From a checkpoint of a small image VAE.
Model: 5.74M parameters, 64-pixel images, encoder arch convnext, encoder norm layernorm, encoder activation quick_gelu, encoder moe top_k, encoder num experts 16, encoder patch size [4, 4], encoder depths [6, 6], encoder widths [64, 128], decoder norm groupnorm, decoder activation silu, decoder widths [48, 96, 144, 192].
Data: 38949 training examples, 17.4 epochs.
Rows from block 6 of the decoder, named by matrix and row number. Rows with one number belong to one channel. Each number is 128 + 32 x the weight over its row's rms, rounded and kept within 0 to 255. All counts start at 0. After the name is the row's rms in percent of the matrix's.
# convs0: first 3x3 conv (decoder.decb.1.1.convs.0.weight, 96x96x3x3), inputs 24-35, a 3x3 kernel for each
# convs1: second 3x3 conv (decoder.decb.1.1.convs.1.weight, 96x96x3x3, transposed), outputs 24-35, a 3x3 kernel for each
convs0.12 108 [132  97  87 124 120 122 145 123 144 139 156 171 116 111 120 151 128 108  79  41  88 125 151 155  81 135 129  92 116  91 113 136 143 159 112  92 143 164 171 158 132 126  56  72  39 169 107  45 109 112  86 101  93 120 149 155 123 162 118 164 100 136 163  81  97 124  93 162 157 123 110 122 162 128 113 117 106 104 138 142 137  70  50  34 115 107 119 155 141 141  95 106 101 141 129  99  98  99  87  85 136 106  99 126 172 223 206 221]
convs0.13 086 [102 121 144 141 127 142 166 163 175  77 133  81  95 132 129  92  59 122  76  98  98  46  84 101 138 119 106  68  95  92 149  90  78 190 102  63  54  25  96 154 173  84 101 133 149  99 178 135 160 183 147 104  97 114 111 111 115 127 114  84 123 117  93 216 170 117  91  94  67  96  99 121 135 107  95 150 138 111 140 133 112 133 172 162  94 110 139 159 143 153 155 117 105 186 133  88 137 147  93 130 104  79 116 121 115 163 115 130]
convs0.14 104 [158 189 147 147 127 104 154 138 107 116  86 102 128 155 155 195 171 164  97 121 154 103 132 218 118 167 166 136 134 154 103  86 134 128 156 134 114  92 131  50  82  90 134 230 171 123 113  88 119  82 109 167 156 134  85 100  84  41 127 190 101 215 144 127 121 125 126 143 130  88 184 122 110 125 162 130 102 143 144 137 145 132 148 103 132 121 112 135 124 139 112 129  77 210 184 136 198 153 101 123 118 120 137 112  88  67  82 134]
convs0.15 086 [133 139 165  98 146 187 152 160 202 118 141 118 135 156 187 151 167 159 184 113  96 105 173 125 136 139 116 142 158 124 173 105 107 207 204 153 140  91  94 130  55 143  66 156 155 176 173 146  86 138 214 157 168 199 205 156 112  95  91  88  93 106 117 113  97 124 145  79  89 196 150  93 123 112 139 124 114  76 174 123  89  60 108  97  98  89 108 120 116  61 105 173 140 137 147 136 121 117 110  89 171 142 178 135 193 139 170 146]
convs0.16 077 [119 126 147  75 171 167 130 141 191 120 128 112 130 135 114  93 163 129  74  74  94 107 116 115  85 104 121 138  97  96 183 138  88 146 171 125  99  73 165  85 114 150 100 131 122 121  75  68 143 147  91 152 160 135 193 177 140 198 152 160 192 140 171  74  55 114  80 105  50  68  60  47 142 162 126 123 151 163 118 148 148 127 107 103 131 112 131 107  99  86 109 133 161 148 120 130 110 131 122  97 128 103 144 160 157 143 191 165]
convs0.17 080 [190 167 163 216 120 139 201 110  99 115  68 171 153 116 125 142 129 111 136 107 139 104 103 139 125 101 138  98 111 136 119  93 126 143 184 177 153 167 123 109 115 179 129 145 211  78  93  79 109 105  84  90  70  54 216 181 187 171 207 137 195 148 156 117  75  82  72  99  85  94 107 160 122  89 166 122  93 167 117 107 218 111 138 116  81 119  78  85 111  79 119 145 148 157 190 148 140 166 127 172 137 143 194 180 141 192 160 175]
convs0.18 087 [124 142 109 167 152 103 161 143 122 140  96 140 174 137 112 169 118  97  86 151 146  70 127 180 126 120  96 159 137 141 143 152 125 145 190 204 155  76  88 122 188  88 179 141 141 128 138 153  77 140 113 124 167 120 116 135 167 117 154 160 153 174 103 158 179 166  93 122 210 100  87 169 125 145 130 137 114 168 136 135 201 148 155 158 152  97 144 155 117 139 132 133  53 160 135  36 108 149 120 135  98 153 156  96 125 187 118 142]
convs0.19 113 [127 149 123 178 154 170 176 134 135 151 175 102  98 113 167 109 113 145 116 114 172 103  81 184  78 120 133  99 106  77 128 151 103 107 134 130 146 155 154 120  35 136 106  41 158  92 184 255  22 110 255 114 156 240 100 144 192 112 197 153 139 175 108 109 152 127 131 155 133 127 137 138 131 135 137 128 137 134  76 181 176 133 129 172 108 100 141 148 127 176  80 135 155 176 110 147 206 112  88 137  94  86 102 114 153 151 110 122]
convs0.20 080 [107 163 164 117 172 145  95 151 109 103 155 183 112 139 152 128 160 130 111 145 111 110 134 117 112  77  98 140 108 169 181 107 133 138 104 190 128 150 190  62 107 188  57  59 147  88 154 137 122 126 116 135 114 118 171 144  83 144 133  80 209 169 123 143 120 116 152 123 108  91 115  79 116 159 116 106 196 131  95 196 155 129 156 116 108 129 122 144 143 116  90 192 136  96 135 142 121 126 179 152 105 108 130  94 116 119 116 118]
convs0.21 103 [119 162 111 136 140  59 139  98  86 138 119  85 180 126 134 163 141 197 167 148  93 134 126  80 118  90 137 132 123  75 145 127 148 137 177 172 123 167 156 141 160 159 121 132 126 121 197  88 109 192  53  90 140  51 149  71 108 117  64 134  84  85 114 194 153 113 158 112 116 115 123 134 116 113  80 155 139  87 137 110  80  88 112 147 103 105 107 119 138 174 115 102 127  71 123 139 152 150 154 113 112 123 120 112 102 128  88  89]
convs0.22 110 [119 120 150 154 148 142 122 135 123 136 134  86 126 129  98 124  60 130 125 146 100 138  81  39 111  58 112 163  99 100 133 110  66  86 102  95 101 130 179  92 143 121  85  92 144 145 203 173  57 109 210 105  79 137  78 124  64 133 112 125 154  91  78 167 109 159 157 129 127 114 141 118  97 145  69 125 114  85 134  87 117 115 190 116 134 140 217 134 118 145 131 170 186  36  80 149  75  63 113 107 127 119 139 120 149 158 190 157]
convs0.23 107 [143 148 181 159 156 162 126 155 151 131 140  83 104 123 139 110 142 125 118 125 128 112 243 230  85 128 146  99 139 147 131 104  91 161 136  85  59   0  36 172 163  51 136 219  60 122 169 176 129  74 102  96  65 111 142 172 154 153 196 152 142 143 137 160 119 101 141 200 108 144 190 134 155 149 142 143 124 128 157 151 172 131 145 139  81  80 111  98  84 125 115  97 120 167  71  71 142  76  95 151 181 150 115 107 133 133 129 143]
convs0.24 109 [111 117 151 130  89  81 102 109 101 178  74  95 121 137 152 133 111 131 125 132 162 121 114 102  74 148 144  76 159 133  48  82 141  84  57 103 136 197 116 138 160  87 169 147 109 169 102 158 154  80 126 142  97 138 207 141  96 132 156 109 161 151 120 170 222 115 173 135  90 107 132  96 119 147  96 112 115 119 108 125 122 174 128 143 117 136 102 112 133 153  20  74 114 102 115 115 186 127  46  96 124 141  58 113 105  37  68 164]
convs0.25 110 [ 95 179 113 163 155 133 107 170 146 130  89 170 115 129  82 117 165  49 197 159  82 197 168  98  96 140 180 105 105 153 134 151 133 138 134  82 205  97 178 183 114  64 124 163 113 129 127  95 127 113 103 114 176 182 128  51 125 108  75  85  88 111  71 199  54  97 192 113 166 144 143 156  95 106 149 115 132 159 135  67 105 126 131  97 182 142 115 129 120  96  75 182  97 122 189 121  64 163 121 171 195 123 175 142 112 138 146 178]
convs0.26 102 [155 167 143 130 146 153 143 125 169 108 164  82  93 143 130 107 198 190 154 114 140 105 148 131 104 133 139 105  68 124 163  99  89 176 117 126 121 124 145 193 112 195 135 153 165 140 117 154  65 134 202 137 127 117 100 160 114 142 156 112 119 183 145 107  94 118 108 109 131  98 120 135 111  74  66  69 154  85  70  78 123 106 152 134 101 152 153 142 135 135 134 137 180 149 100 120 149 123  96 142 191 172 205 198 128 166 170 144]
convs1.12 058 [116 110 120  65  90  85 105 165 158 131 122 142 116 136 112 115 109  98 103 122 125 166 178 165 139 125 134 129 108 108 106  94  96 144 140 146 148 118 145 190 178 140 119 112  93 129 144 135 150 153 113 193 126 110 124 139 134 121 148 116 102  91 115 213 172 143  80  48 117  83 120 134 142 141 169 202 204 186 157 168 112 113  94  85 157 160 172 185 160 167 124 113 112 162 124 140 170 149 187  82  73 110 112  98 115 173 150 188]
convs1.13 060 [ 97 129 156 116 148 169  98 160 140 159 181 135 146 153 133 129 109 184 155 183 157 146 152 177 198 174 126 153 141 135 128 138 122 165 185 188 116  94 136 186 134  99 143 174 182  81 125 181  84 140 173 142 122 138 152 145 116 228 201 194 139 144 147 161 171 161 214 199 196 160 107 118  79  78 121 128 125 144 144 145 121  90  97  79 162 146 133 119  94  73  97  78 144 139 112 142 109 103 161 143 129 123 134  91 119 163 145 133]
convs1.14 141 [ 90  75  87 168 135  98 150 117 138 124 128 172  98 147 112 110 138 114  90 109 108 132 141  96 155 102  84 131 154 137 163 148 139 153 103  23  98  95 151 156 165 213 123 124 144 151 168 158  93 119  90 174 115  62 175  70  80 100 160 161 124 135 129 134 127 158 137 121 126 121  31  83 156 137 153 156 112 115 123  92 102 127 155 145 121 139 149 150 142 142 156 116 140 106 106 107 126 146 145 130 195 185 145 109 133 126 139 146]
convs1.15 064 [140 171 147 135 179 157 124 141 120 182 141 166 137 119 163 137 116  87 127 170 186 178 154 162 215 201 150 113  62 124 157 101 127 172 151 163 157 102 116 205 156 147 163 188 172  81 111 195 120 133 159 133  99  81 151 147 137 171 154 107 109 114 113 169 163 131 187 175 160 118  87  89 101 139 166 140  91 161 142 153 165 160 103  76 170 165 146 176 130 169 133 150 178 159 138 129 123 108 155 120 113  92 141 135  74 166 119 127]
convs1.16 038 [ 89  99 105  91 107 132 123 105  73 105 113 163  81 130 125 105 103 105 162 178 159 167 161 126 162 157 179 164 108  82 154 126 126 139 155 147 197 129 162  92 107 173 185 180 178 141 169 130  98 106  75 176 133  67 126  89  76 141 140 121 120  99 126 179 165 105 141  99 117 168 194 173 125 107  99 110  93  94 128  89 101 144  97  92 109  52  63 156 123 109 182 179 210 108 137 135 136 145 157 132 147 201 116 148 151 115  86 133]
convs1.17 043 [133 131  99 119 148 101  68 151 121 136 138 184 142 104 127 143  66 166  98 149 171  52 132 153  85 141 143 109 109  85 116 155 147 121 157 153 138 130  94 149 126  86 195 133 106 198 184 155 142 160 139 133 131 166 120 151 109 124  93 160  53  46  59 103 168 152  99 133 147 132 114 120 106 185 150  97 140 110 130 161 134 165 183 182 150 137 139 162 105 123 146 155 143 142 171 122  88 133 159 135 113 137 134 105 124 135 104 130]
convs1.18 056 [121 116 100 159 160 134 155 182 112 175 144  99 167 113  59 118 134 118 109 158 113  44 143 140  79 136 128 108 108 116 129 109  77 144 125  78 132 122 155 232 110 154 151 135 138  72  89 129 111 129 171 129 110 139 181 117 104 134 118  97 116 108 104  90 162 188  60 136 197  79 111 130  74 122 136 124 134 137 111 126 113  76 121 108 111 149 142  86  88 157 153 112 166 204 157 131 139 124 136 120 142 154 118 171 169 147 139 143]
convs1.19 103 [150 166 108 123 162  89 156 143 126  97  89 104 116 130 106 124 125 110 150  92 137 178 168 169 157 138 144 133  95 255 118  80 154 112 132 102 175 128 157 165 128 136 110 153 110  50 114 177  65  99 163  82  98 157 137  92  88  70 130 132 101 108 189  76 142 135 122  99 143 142  75 129 120  74 182 124  94 163  90 126 160  86 113  41 116 151  65 117 145 129 166  33 176 132  82 115 126 118 147 126 127 157 135 146 146 105 164 158]
convs1.20 043 [ 62 136 174 135 136 171  91 141 113 162 165 165  85 126 171  75 114 149 175 139 133 136 129 128 183 105 120 178 163 125 167 129 131 144 135 117  78  98 140 130 133 172 176 138 187 136 177 100 118 155 116 133 171 102 122 104 131 176 146 161 144 114  72 126  88 105 168  99 120 153  97 107 127 150 163 128 147 169 144 141 166  67  58  58  93  79  38 152  40  54 116 172 200  97 141 175 108 125 140  92 109 121 111 122 112 157 140  96]
convs1.21 117 [125 155 147 141 146 134 143 105 124 155 122 111 140 121 141 131 137  87 158 131 126 109 144 145 112 152 127  98  91 161 154 148 129 194 115 128 141  50  73 109  55  80 128 109 119 154 156 159 166  79 124  93 102 152 145  84 158  89 103 214 119 219 203  73  91 138  99 125 123 121 127  92 172 171 124 169 120 103 146  95 111 121 144  73 143 159 102 107 149 168 203 114 122 199  63  87 164 120 127 123 140 114 108 167 135 109 126 154]
convs1.22 097 [170 146  76 137 123 111 161 125 108 152 196 144 115 131 142 162 156 146 170 129 139 147 172 145 152 146 119  84  23  67 147 164  85 113 204 175 148 182 128  95  88  80 134 148 130 149 120 120 137 116 150  95  93 109 137 124  72  82 129 151 143 101 152  84 142 170 153 109 154 120 115 124 191 138 152 169 126  92 172 127 157  95 140  77  88  80 116  59  26  67 153 143 164 131 124  66 130 174 155  95  91 119 134 145 159 118 113 136]
convs1.23 181 [167 104 129 118 150 128  87 119 133 160 134  64 111 181 127 143 146 127  80 108 114  40  41  91 149 126  81  92 116 152 102 146 124 145 158 124 145   0 112 190  87  91 145 118 157  81 121 223 113 124 160 200  89 100 126 119 149 143  95  92 127 142 170 120 115  93 171 143 160 161 157 107 107 125 116 135 183 122 105 125  81 157 121 107 171 191 175 133 139 140 155 144 115  97 128 120  91 149 168 102 127 119  90 110 113 122 134 125]
convs1.24 087 [162 147 184 146 137 131 206  96 201 222 130 103 193 107  89 128 193 115 150  97 137 193 177 176 110 109 172  84 128 143 137 170 155 144 127 146 138 158 128  32  93 133 101 122  94 117 167 119 121 139 112  92 140 152  93  96  85  66 122 162  88 141 115  99 127 155 148 185 151 120 133 128 187 145 149 141 134 115 139  60 137 159 171 116 167 130  97  81 180 113 190 129 146 146  85 149 153  93 159 134 138 116 152 139 118 106 140 115]
convs1.25 114 [121  95 156 187 101 102 180  52 101 225 129 104 173 141 137 131 143 153 138  89 121 135 118 113 152 145  93 155 149 123 177 139 102 186 131 106  93 136 131 112 146 164  79 116 110 111 109 143 133 128 185 118 142 173 158  88 131  86 131 129  60 198 141  86 127 112  40 149 139 120 156  87 136 124  95 178  93 114 149  71 104 130 162  68 113 151  89  99 170 167 173  54 103 190  93 142 153  91 159  97 113 113 120 109 128 124  73 109]
convs1.26 066 [156 171 176 169 170 161 150 193 114 123 155 128 112 164 174 145 109 130 131 105  98 150 147 151 144 154 137  82 147 112 112 155 125 129 160 156 175 136 153 141 110  93 112 125  82 146 177 146 176 208 168 129 111 127 150  92 123 182 103 113 159 111 172 131 153 109 111 101 102 123 106 105 147 147 113 169 122 121 141 132 126 141 153 165 154 168 151 145 127 156 134 131 107 119 152 121  91 107 105 145 134 125 152 150 120 137 119  94]