{
  "model": "image VAE",
  "dataset": "photos of plants, animals and fungi (iNaturalist)",
  "train_examples": 38949,
  "image_size": 64,
  "grayscale": true,
  "crop_scale_min": 1,
  "horizontal_flip": true,
  "rotation_deg": 5,
  "color_jitter": 0.1,
  "bottleneck": "kl",
  "downsampling_factor": 8,
  "encoder_arch": "convnext",
  "encoder_isotropic": false,
  "encoder_norm": "layernorm",
  "encoder_activation": "quick_gelu",
  "encoder_mlp_ratio": 3,
  "encoder_inner_norm": false,
  "encoder_moe": "top_k",
  "encoder_drop_path": 0.05,
  "encoder_num_experts": 16,
  "encoder_moe_every": 2,
  "encoder_expert_mlp_ratio": 0.5,
  "encoder_experts_per_token": 1,
  "encoder_shared_expert": false,
  "encoder_patch_size": [4, 4],
  "encoder_conv_stem": false,
  "encoder_depths": [6, 6],
  "encoder_widths": [64, 128],
  "encoder_kernel_size": 5,
  "loss": "l1",
  "latent_channels": 4,
  "decoder_norm": "groupnorm",
  "decoder_activation": "silu",
  "decoder_weight_standardization": false,
  "decoder_widths": [48, 96, 144, 192],
  "decoder_blocks_per_level": 2,
  "decoder_block": "basic",
  "decoder_attention": true,
  "decoder_upsampling": "pixel_shuffle",
  "kl_weight": 0.001,
  "residual_init": "none",
  "optimizer": "muon",
  "muon_scale": "original",
  "lr": 0.022,
  "momentum": 0.98,
  "nesterov": true,
  "orthogonalizer": "newton_schulz_5",
  "adamw_lr_other_params": 0.0017,
  "steps": 5300,
  "batch_size": 128,
  "epochs": 17.4,
  "lr_schedule": "cosine",
  "final_lr_fraction": 0.1,
  "warmup_steps": 260,
  "weight_decay": 0.02,
  "adamw_weight_decay_other_params": 0.05
}
Rows from block 5 of the encoder of a small image VAE, named by matrix and row number. Rows with one number within an expert belong to one neuron, the router's apart. Each number is 500 + 50 x the weight over its row's rms, rounded and kept within 0 to 999. All counts start at 0. Numbers have three digits each.
Before each expert's rows are labels from the 100 images, of 14976, where the router gives the expert most weight on average: "strongest on" is what is common among them. Only what is clearly more common there than usual is listed. The data: photos of plants, animals and fungi (iNaturalist). In brackets: how many of the 100.
# router: router (encoder.blocks.5.mlp.router.weight, 16x64, trained with AdamW), inputs 0-63
# up: expert up (encoder.blocks.5.mlp.up, 16x32x64), inputs 0-63
# down: expert down (encoder.blocks.5.mlp.down, 16x64x32, transposed), outputs 0-63

# expert 13
strongest on: phylum Chordata (93); class Aves (92); order Anseriformes (27); family: Anatidae (27)
router.13:470464508505493479550513512567411567529514551550548530452506527552523579636482519500516576386436540424523469497513387613478520447562480472455552507503565504484472439532453480426458514456540459
up.0:449544573512437518546421561445483478485478494408520466530490489452554461573541524461407538496500408502588524507475558472493480539514491475461497502534461392576528556582465518581404521617453464
down.0:479507472482497462404386493449502479557485407514469461581503519513502512528491482555455562455629499562483491527510439509509511610433508585475631454507471454486495465535493505451552579451581452
up.1:494487510437516471551534543502478509507551555400501511577514489521454474502472534467449534570563548517414499576454506546506408598562449501489488481499490381469489466535452465486421456665459560
down.1:496515461473494516586431427491587460467431387422512437445540494428543528508474508533448548472477433486521501562454543516438523489583490564489519492464472557646499488530487505527519589614460494
up.2:478451470594492569534527581430539558456523542497511530543509504464514528513480544530438451401530430535415525486471522447420403551496469546543557475522486431410493528443579485470490472616598491
down.2:590508490550551442479570436463507437600471494475579448575559495413407532494469526494558460628441514547416579465485570523502518515478509495510556437444508469541471497514542472438464430443463490
up.3:564501528538514593481419520445548525520424493410476525544468519444499507510519491419374515439482527477502560521542463545546362558498492455548505465551520439516519462513509477479446483652571519
down.3:545500511458457540537457555498511498501427498452531447470550507445474543544383510531581490505395571508482524511602462517472440434597440448516501449557571508647437488528469506525538478529417492
up.4:451405456447431518560496539457583454449460484480515497487602475544429499516570588531459523484515491572424516518458538468518472538475474515511442497488556415570457483433499528584467448655540510
down.4:469498500480415535554503463488600523575514420558557505530540527458492511496434524388527520509496512513435429516539506493503393458508565454517471375523514571503569563547540425452472442525612470
up.5:568574490518524567490432510455642480443505425486457487526512478444524513551475506499458473478514444477475480498452558504501529567473538564399436482533540462514503547584467390480472502666528466
down.5:527430401518457565558475522481486441534492461521490509522460595476511485459423473477477581560488439506540539489582471415446483499553496459471501546457506545392663580447539506458560503561492513
up.6:437515560485444531524542612480546553570521564440493472548474520470511513484526454451489457542527549517436546457512486557524445627555439440467465465534454385414458535480484523460460463636511508
down.6:412479608535480501515404472486444565447545480513569508397565476470578487437523515541413490520528429522537551510586524427486423564493538510483524497485478550522597507465438466463582456423512535

# expert 10
strongest on: class Aves (91); order Anseriformes (34); family: Anatidae (34)
router.10:507504487497484503607510542499454530414571450497413520539546582494512467516382516482480477434482465432567526517504469431535481376562550466524490509481508664515503453504477481531408504495424491
up.0:513469475545585506436512617437500537509444456511507471456563545448503491474507460469472485547522477547385522491549534522490425607434494495448487510484476540556431458588452526472526474677513488
down.0:477536484490413548528463474576428497515526531539475419604542512456498427554506598573494589502544464538471497587442497521422420404459488491465466485483445555551560440507423558555540513461535460
up.1:516430542573449566484457524471589477509468617527529544496562472461560481560528531491457488485494563517453442548535426491448442529597430449483500565450451365541444511556472448527470481577458468
down.1:420529436524577452560413488554468561519432435532539415570477487570544563501472614554478516458492527477459490558501389485455413480499464498465590527552439580582465476514525460512521504508469481
up.2:521493546466565463438535522470514477524461598419545447487501484457424480557529504513459505457486422428466569466517476486521388598535481504510539528510442557503491471515510486475516514716515544
down.2:564471522494440506481491513535533541561610553511476495600521454408511548445512489527482495521565505594565456508514572507456517477499523496553429483432414361441515481507550518492547407430472413
up.3:532438535479466467475537588550481534530463602482527507488519560487378545518524493411456476571484527580440470469494468547493412550454509544534523596560444382466508484514547496471462411598488486
down.3:571536405465500422419500477481606516429482454457538504475521523483536482545451434531530478545471443517544465522442447586582482493560598499564460492530478498440522615467589439584492507465450474
up.4:505517453567475546467542509471582475488565541453469436503446489568487437569553509484469533428520499527570520550553415478420466545569460517523502535449562404533575448450445467457472512621473395
down.4:539524474586552532520475562501456430527463571395443449549523453497498513494457409437469439489393523478550509491533444496495574542460497566544499487613468477627495495501454542567580452487443478
up.5:552449576517523453510498544452492541414485448499469495553510564436560423565559549578430500451455554503568505533488472511418509594526363548524557442433444461542476546556499467451489476549442541
down.5:479558541535574573477483518481552497480523461443494540460445465636486499422498482532508582505523483462443426557456564416552560386436461458598500480532389490448519488586467508526498497536533515
up.6:529555455466502467575564545593497561526582508404509446472451443469530492442496483482502521459519468447529467553523443483519529534517407519506442535463550443495477565386496517478448548662447568
down.6:478428469498508473488430445467559544463438436479483538614431467497406490549553526558534490584412473503541483459570552484552468573509617555477501490488507560525431501437467464463512596475578462

# expert 0
strongest on: order Passeriformes (57)
router.0:566486525512496498478520558568324514503588457520614534560437549507526593372423508483520573495478422597467510522517546483494457514453542501517435516487461508547516482545468516535541517491487487
up.0:525523459511479478489457597381497498530473473472558488536567539503595483553565502491409444491532477498457523465468464548486415512556477538468478542512456474482500543455471483491485478729464489
down.0:486470555508520507475491457447534455471536491512506478591481492507397517527561539565564553522435573497582594432505420526532497412525524461450577555500431634476492431433474463456447481424528485
up.1:490510461493465433554500549419577472480504556487406558478507559514459496550484418504459490501492450471476464524515624472522463528521553511459617501576543453423468495477534541426441521666518491
down.1:583546407478554503469463442466560498552515453449599555457592478447520534456490518560494450474566472570557493483458458407508525475456469606549473502554415513468552522590477445508490530391500499
up.2:560529465482533491487435607444557497473517445552470553482500490507473536651546416527403526527468502507406439485512461437512480427485481511549546471546469431464526444487555408492548507591554568
down.2:516490463524584446563510507536456476493417473417483460489470474537545511534516535465565500458548557497544381470467367545461541503513467518512568611488508498394578533525589384525485521475520486
up.3:548502532419528465466446574452593479491508548441489483545538523484482459621536455557388556523530516414513533465514498436552474526535459553554455542540481457526476492496425448458413542631486445
down.3:469492503454482447477432456564512454509484455601510495449537450557495518363488554394532511504531539507574561510487480422482487424523514508439499499590470500555582447462537411596582537539521550
up.4:494484560472487440497524548362568495443465482492407475504477484442603445556521567477457561552514488470418510524537481466532472509456470572524587447460538443570524511436594472452496541611484538
down.4:484503546453446532548494549426491602504496398514491571587612535533574469457576512509468552521469524430520485505483455437415537510499550422481483436451386499449569481547512539441507480502564442
up.5:448451486477448446523553570473513549470524548576456447587501449489477476619536542521351454511515526479393469529479491547486434564507509557463477443553542503530496446551531480524539456622462451
down.5:510444482543547614470516508483379445523441542502527570474551472562548427491463457528483550501419483576436464519537463487507667494530442501481470412491476456481537423479509547571480503514565531
up.6:457475516442529476547542553400496502460555493419492481434485523483564568557579460480424451495477557485526539583466453500550501637506513462551511494493571464443544462474419422489443516624541467
down.6:568466457578517412481470453494529455529425461481500475551446552458455499545596489526502494412464570551473533438536567512522546581577467417529540548445499420469470461575501456598450460551434538

# expert 7
strongest on: order Passeriformes (61)
router.7:467487474554493491480513461464436483505534383592543530651508474426525525558549559475510561492439596504493511448515468470528509438511614504487465511431379511534530547504473470559546514475476586
up.0:490502534632538568478460506413470550436579547438491472529431425500463509479499483540460534512536420481500528447490412548507462554450578518410444463534478449557477481562552488502471541646520498
down.0:526484498519577431428491573457587458541548408525454474470440505499427545471577535421464473520405523515520459466461563552619519556537485507549419493444560475569537510413556472477554517521480446
up.1:463518579494518527531523612337537517416466549460527476384521462510552541525495522485487486495525451523496552562536388477492482553469521499436519452532426401500541483558538491473454509603536499
down.1:473527496403462513518462542487553521553580546526477530494503521543462545504587512460490386477547449427537510449530510371543405547415518538540548432497419528506599489407558499489570469500531490
up.2:581552516493541531471460469449478511562627494428505443505545509513477439541549459446459461502470526569530510427609458485454441590473500449542518492488499376454434520512520522535535476627519427
down.2:379496485434461523471520493505493531465451571492511463443509497518435517467528467448444522460594527515550554444477522582576540576516487467443559504402577558508544429472643447479543456479473565
up.3:479446488499531488554549548551525490467574579432534432456463467492508461511632425486460495474459480490494467495453536557466433586561567512552499482503547424370496457465470502483482511658500482
down.3:463499411427544593507549458532517538568391490498376518509492545450451555500464499496440542475477566333461485497495538548562496510482551558471499453544521537536507570482452450465502517577458551
up.4:566422487556521446499480537496518507467512545452500509437419578489575491569563522457433528489482528531404501462544480483426510596499511562578471509548460452533470518459540462460535402633465398
down.4:567458483458459463462524590523482517452510472536482529588495488587593515482458495547560485484470546517462508491510484505474608476437564512459449452423438533522514515493568532505498542299525425
up.5:562526476474537480512535541492373556439401506499498490453449588496533537459533508479460425479495465540494552520528486441484433613428505428539544519583529491495490536538475473592405476629534483
down.5:455475514534515514507501472438468491555441559625602484449506468563500496478552511448392599591575581503506444502498461512446517494529402501468495539438455477391522558439514449503574527469482524
up.6:457551549463540448502545560442510401440542531439479417513448576507564510544437544459421507505534550511472512531495481457510475612499483510447475530498590407396490464514560479462534535630478547
down.6:562444476432443474490591591503483486533469482492520515502397546601540535519454441396545476512496526485474477397516480483515520541517479533552564381529461531404590490424503481548524518460513587

# expert 14
strongest on: class Aves (85)
router.14:441550431556482468477499534627524558447529513494436518515445460342513447530568593477451532462427588495414482486504565475445491466420485502532417497515533481497494472471445572509529504442497542
up.0:563482480500463457468475572421556444451519481539503487508497577461471512558429513487387495538550442494511530506537470532569520538487518489540486444655486530454548409570493411491501425609460563
down.0:430474453513568502483549519552503517542480515528535526537443438407430464551539524502535533528532480622525526425582479579565524528501536507527552486492435490415397416481492467446527501460545358
up.1:514546544513543541513461566415528548494481587472551458454427506501478496538486426468368418484454578503541519496498466556455533570521574484577457549542482429486472423469474472497492471655465479
down.1:498543430491443412423572516480438453539448497435516486426566485465589558395497600464550559526619509559474458487490574569466484535486460526563520493473446504527539449446518471534458438544535538
up.2:537519432446514460527593521501443547523459450490500484551506448499466547508554605485480533545545461474538503512523498509452499600438445541431514451500550404533482520457507420435452459693515496
down.2:495525491457448462441556543512528412489599515491577566432544438577592509552512507558550420469455400489488490516510518536482532433436487555481436607521469419509598540511528522453420468496470487
up.3:554518505556508491524487515451590531533530501462557451528442521490558626544441451490491480551459509523471521441465491429461463626456567497471481436466490387480477432563478401508524566607531457
down.3:418566485459429499472449543557493555455568491401507451487578492581493435545603497513487494523540544548530532578452573527482504466474553419490479486442463582450453391442500443500511563485482582
up.4:563463516434511478535538505412516467579487473433431527486486529535471523527562507431467495553477521444495493483561517424521439529465485530537453487546446460484557454552545442475541547727474462
down.4:503493560474508558416483531522453431532463556430558496480543507494557491536455432482560606434587447502464433573548489445478590518556452517429505441579529463495515506522489444546452388526456584
up.5:626457609474512567427522558420530503519530459450539490447530501468460370558534511483396516499539430462461547508521503471540526527458514488440557445560513430518495498550486491475458520629444488
down.5:521469557477404548488591535414480530513498495424428502436462484516562405454515387504483556574577480499445493510457594587527535453520568486453485477504522539451510545528441574447460515599511515
up.6:495484595505541529515455552437496470538536595472482544518531529453513498547407505553459426566480488438510436508528428520579469426457484574480533489518501430518454480477525446470460415683541506
down.6:432433507587493489499545537517446550454461495467517525518493487556540487512581596406457543496549479527423503420460516614477553484547482425519464473548482497554409479600425473540462523402536565